config.yaml
rotation_deg: 5
num_classes: 54
arch: "coatnet"
hidden_act: "star_relu"
fused_qkv: true
depths: [2, 4, 4]
widths: [96, 192, 384]
loss: "cross_entropy"
optimizer: "muon"
nesterov: true
warmup_steps: 720
Rows from block 5, named by matrix and row number. Rows with one number belong to one channel. Each number is 128 + 32 x the weight over its row's rms, rounded and kept within 0 to 255. All counts start at 0. After the name is the row's rms in percent of the matrix's.
# convs0: expand pointwise conv (model.blocks.5.convs.0.weight, 768x192x1x1), inputs 96-191
# convs2: project pointwise conv (model.blocks.5.convs.2.weight, 192x768x1x1, transposed), outputs 96-191
convs0.717 095 [128 128 128 109 153 128 128 128 128 128 128 128 251 134 128 128 128 128 128 128 128 117 128  98 128 128 128 128 128 128 128 128  99 179 128 128 128 128 128 128 128 128 128 128 128  43  58 128 128 128 128 150 128 128 128  25 128 128 128 135 128 128 206 128 104 101 128 139 128 128 159  83 128 197 128 128 128 128 128  73 188  19  27 128 128 128 128  85 128 160 128 128 148 128 128 128]
convs2.717 087 [ 70 128 128 128 128 128 101 213 128 128 115 128 255 128 128 128 128 128 128  84 128 128 128 128 128 128 128 128 128 170 128 128 128 128 128 124 128 101 128 128 128 128  44 128 128 128 128 128 128 128 128 128 235 128 128  30 126 128 137 178 128 128 128 128 128 128 128 128 128 128 128 128 128 150 128   7 145 128 167 128 128 142 128 128 128 163  30 128 139 128 128 128 114 128 128 128]
convs0.718 101 [128 128 174  54 193 128 128 128 128 128 128 128 128 128 128 203 128 128 132 128 159  99 104 128 128 128  80 128 128 128 199 214 128 128 128 128 128 128 128 128 128 255 128 135 128 128 128 128 128 241 128  88 128 128  86 128 128  63 128 128 128 128 109 123 155 123 128 128 128 118 128 128 128 128 128 128 128  73 128 128 128 128 128 128 128 128 203  46 128 179  61 128 128 128 128 128]
convs2.718 116 [128 120  86 128 128 109 128 128  84 128 128 128 185  94 128  65 128 190 128 128 128 128 192 128 120 128 128 128  23 128 160  76 170 128 128 187 199 215 128 128 185 137 176 128 128 128 128 128 128 103 128 128 128 128  90 128 132 139 118 128 128 187 128  89  56 128 101 128 135 128 128 128 128 166  68 128 128 128 128 128 128 128 128 128 128 128 128 128 128  91 128 128 151  97 111 104]
convs0.719 089 [128 230 128 128 128  68 128 184 128 128 128 128 128 162 128 128 128 128 128 128  86 128 128 128 128 128 128 255 128 128  75 128 162 128 128 128 128 128 128 200 128  92 128 128 130 128 128 128 128 128 128 124 128 175 162 128 128 247  57 128 128 128 128 128 128  60 128 128 128 128 128 128 249 128 128 128 196 128 125 128 128 128 128 143 128 128 163 128 128 133 128 128 131 128 128 128]
convs2.719 085 [128 128 128 128 128 128 128 128 128 128 128 128 128 128 128 128 128 128  88 128 128 128 128 128 128 128 128 128 166 145 128 128 177 128 128 128 128 128 128 128 128 128 211 122 128 128 234 128 106 128 128 128 128 128 128 128  32 128 128 128 192 120 128 128  70 128 128 128  61 128 128 128 128 128  70 113 128 103 136 128 128 128 225   0 128 128 184 128 241 128 128 128 128 148 128 128]
convs0.720 115 [128 128 180 128 166 128 128 128 235 128 128 130 128 101 128 128 128  89 128 128 128 168 137 128 107 128 128 128 128 128 193 128 196 128 112 162 128 128 128 171 128 128 128 139  95 128  94 128 128 128 128 143 119 128 136 128 128 118 128  41 134 107 128 114 128 128 128 137 165 128  26 128 223 178 128  52 128 128 128 102  98  82 128 147 128 128 128 128 187 114  51 213 128 128 107 128]
convs2.720 123 [ 92 132 216 104 128 128 128 128 128 128 103 172 128 128 128 128 140 128 153 201 128 128 128 128 197  72 128 124 167 128 150  98 128  65 128 129 128 128 128 188 128 187 128 128  93 128 204 159 190 128 139  60 128 148 128 184  22 128 129 128 128  20 128 128  26 128 128 128  97 128 134 128 192 128 128 128 128 128 140 128 128  74 128 123 128 128 128 128 128  99 128 128 156 128 128 128]
convs0.721 065 [ 17 134 128 255 128 128 128 128 128 126 128 128 128 128 224 128 128 128 128 128 141 128 183 128 128 128 128 128 135 128 255 187 128 154 128 128 255 128 128 146 142 128 128 128 128 128 128 128 128 128 128 128 128 128 128 128 131 168  35 128 128  47 128 128 128 128 128 128 128 128 128 128 128 128 128 158 128 128 140 128 128 161 128 128 128 151 128 128 128 193 128 128 128 128 128 128]
convs2.721 061 [128 128 128 128 128 128 128 238 128 128 128 128 128 128 128 128 128 128  20 128 128 128 128 128 178 128 128 128 128 107 128 128 128   0 128 128 128 128 128 128 128 128 128 128 128 128 128  77 128 128 128 128 128  54 128 128 128 128 228 128 128 128 128 128 128 128  96 128 128 158 128 128 128 160 128 128 128 128 128 128 128 128 205 128 128  87 128 191 128   9 116 128 128 128 128 128]
convs0.722 106 [155 128 106 129 128 128 178 133 128 214 169 128 128 128 128 149 128 187 128  97 181 128 128 154 134 128 128 195 193 128 128  75 128 149 128 116 187 155 128 128 193 128  37 128 128  69 128 128  63 128 128 128 128 128 128 128 128 169 128 128 128 128 128 147 128 135 128 184 225 128 128 128 128  35 128 128 128  67  70 128 128 128 118  31 128 128 128 128 128 128 128 128 125  84 128 123]
convs2.722 107 [135 128 201 128 128 167 170 159 128 128 203 128 128 126 128 128  71 128 100 128 128 128 128 128 128 128 128 128 128 128 100 128 211 128 105 128 128  52 128 105 128 128  88 128 128 128 135 128 128 128 127 128 165 145 139 128 128  87 128 128 177 152 128 128 165 128 128 119 128 128 128 128 128 128 181 128 128  37 128 115 128 167 128 128 128 128 128 128 128 128 181 128 128  13 128 163]
convs0.723 020 [128 128 128 128 128 128  50 128 128 128 128 128 128 128 128 128 128  80 128 128 128 128 128  70 191 128 205 128 128  95 128  85 128 143 128 128 128 128 164 128 128 128 128 128 177 128 159  67 128 128 128 128 128  34 128 128 171 128 128 175 128 128 128 128  70  55 128 128 128 169 128  67 246 128 179 106 128 128 128 128 128   0 128 128 128 128  75 128 188 110 128 128 128 128 128  63]
convs2.723 012 [128 128 128 128 128 228  68 128 128 128 128  45 128 128 128 128 128 128 128 128 128 128 128 128 128 128 128 128 128 205 128 128 128 128 128 128 128 128 128 128 128 229 128 128 128 128 128 128 128 128  39 128 128 128 128 204 128 128 128 128  15 128 128 128 181 128 128 237  28 128 128 128 128 128 128 128 128 128 128 128 128  20 255 128 128 128 128 128 128  41 128 128 128  91 128   0]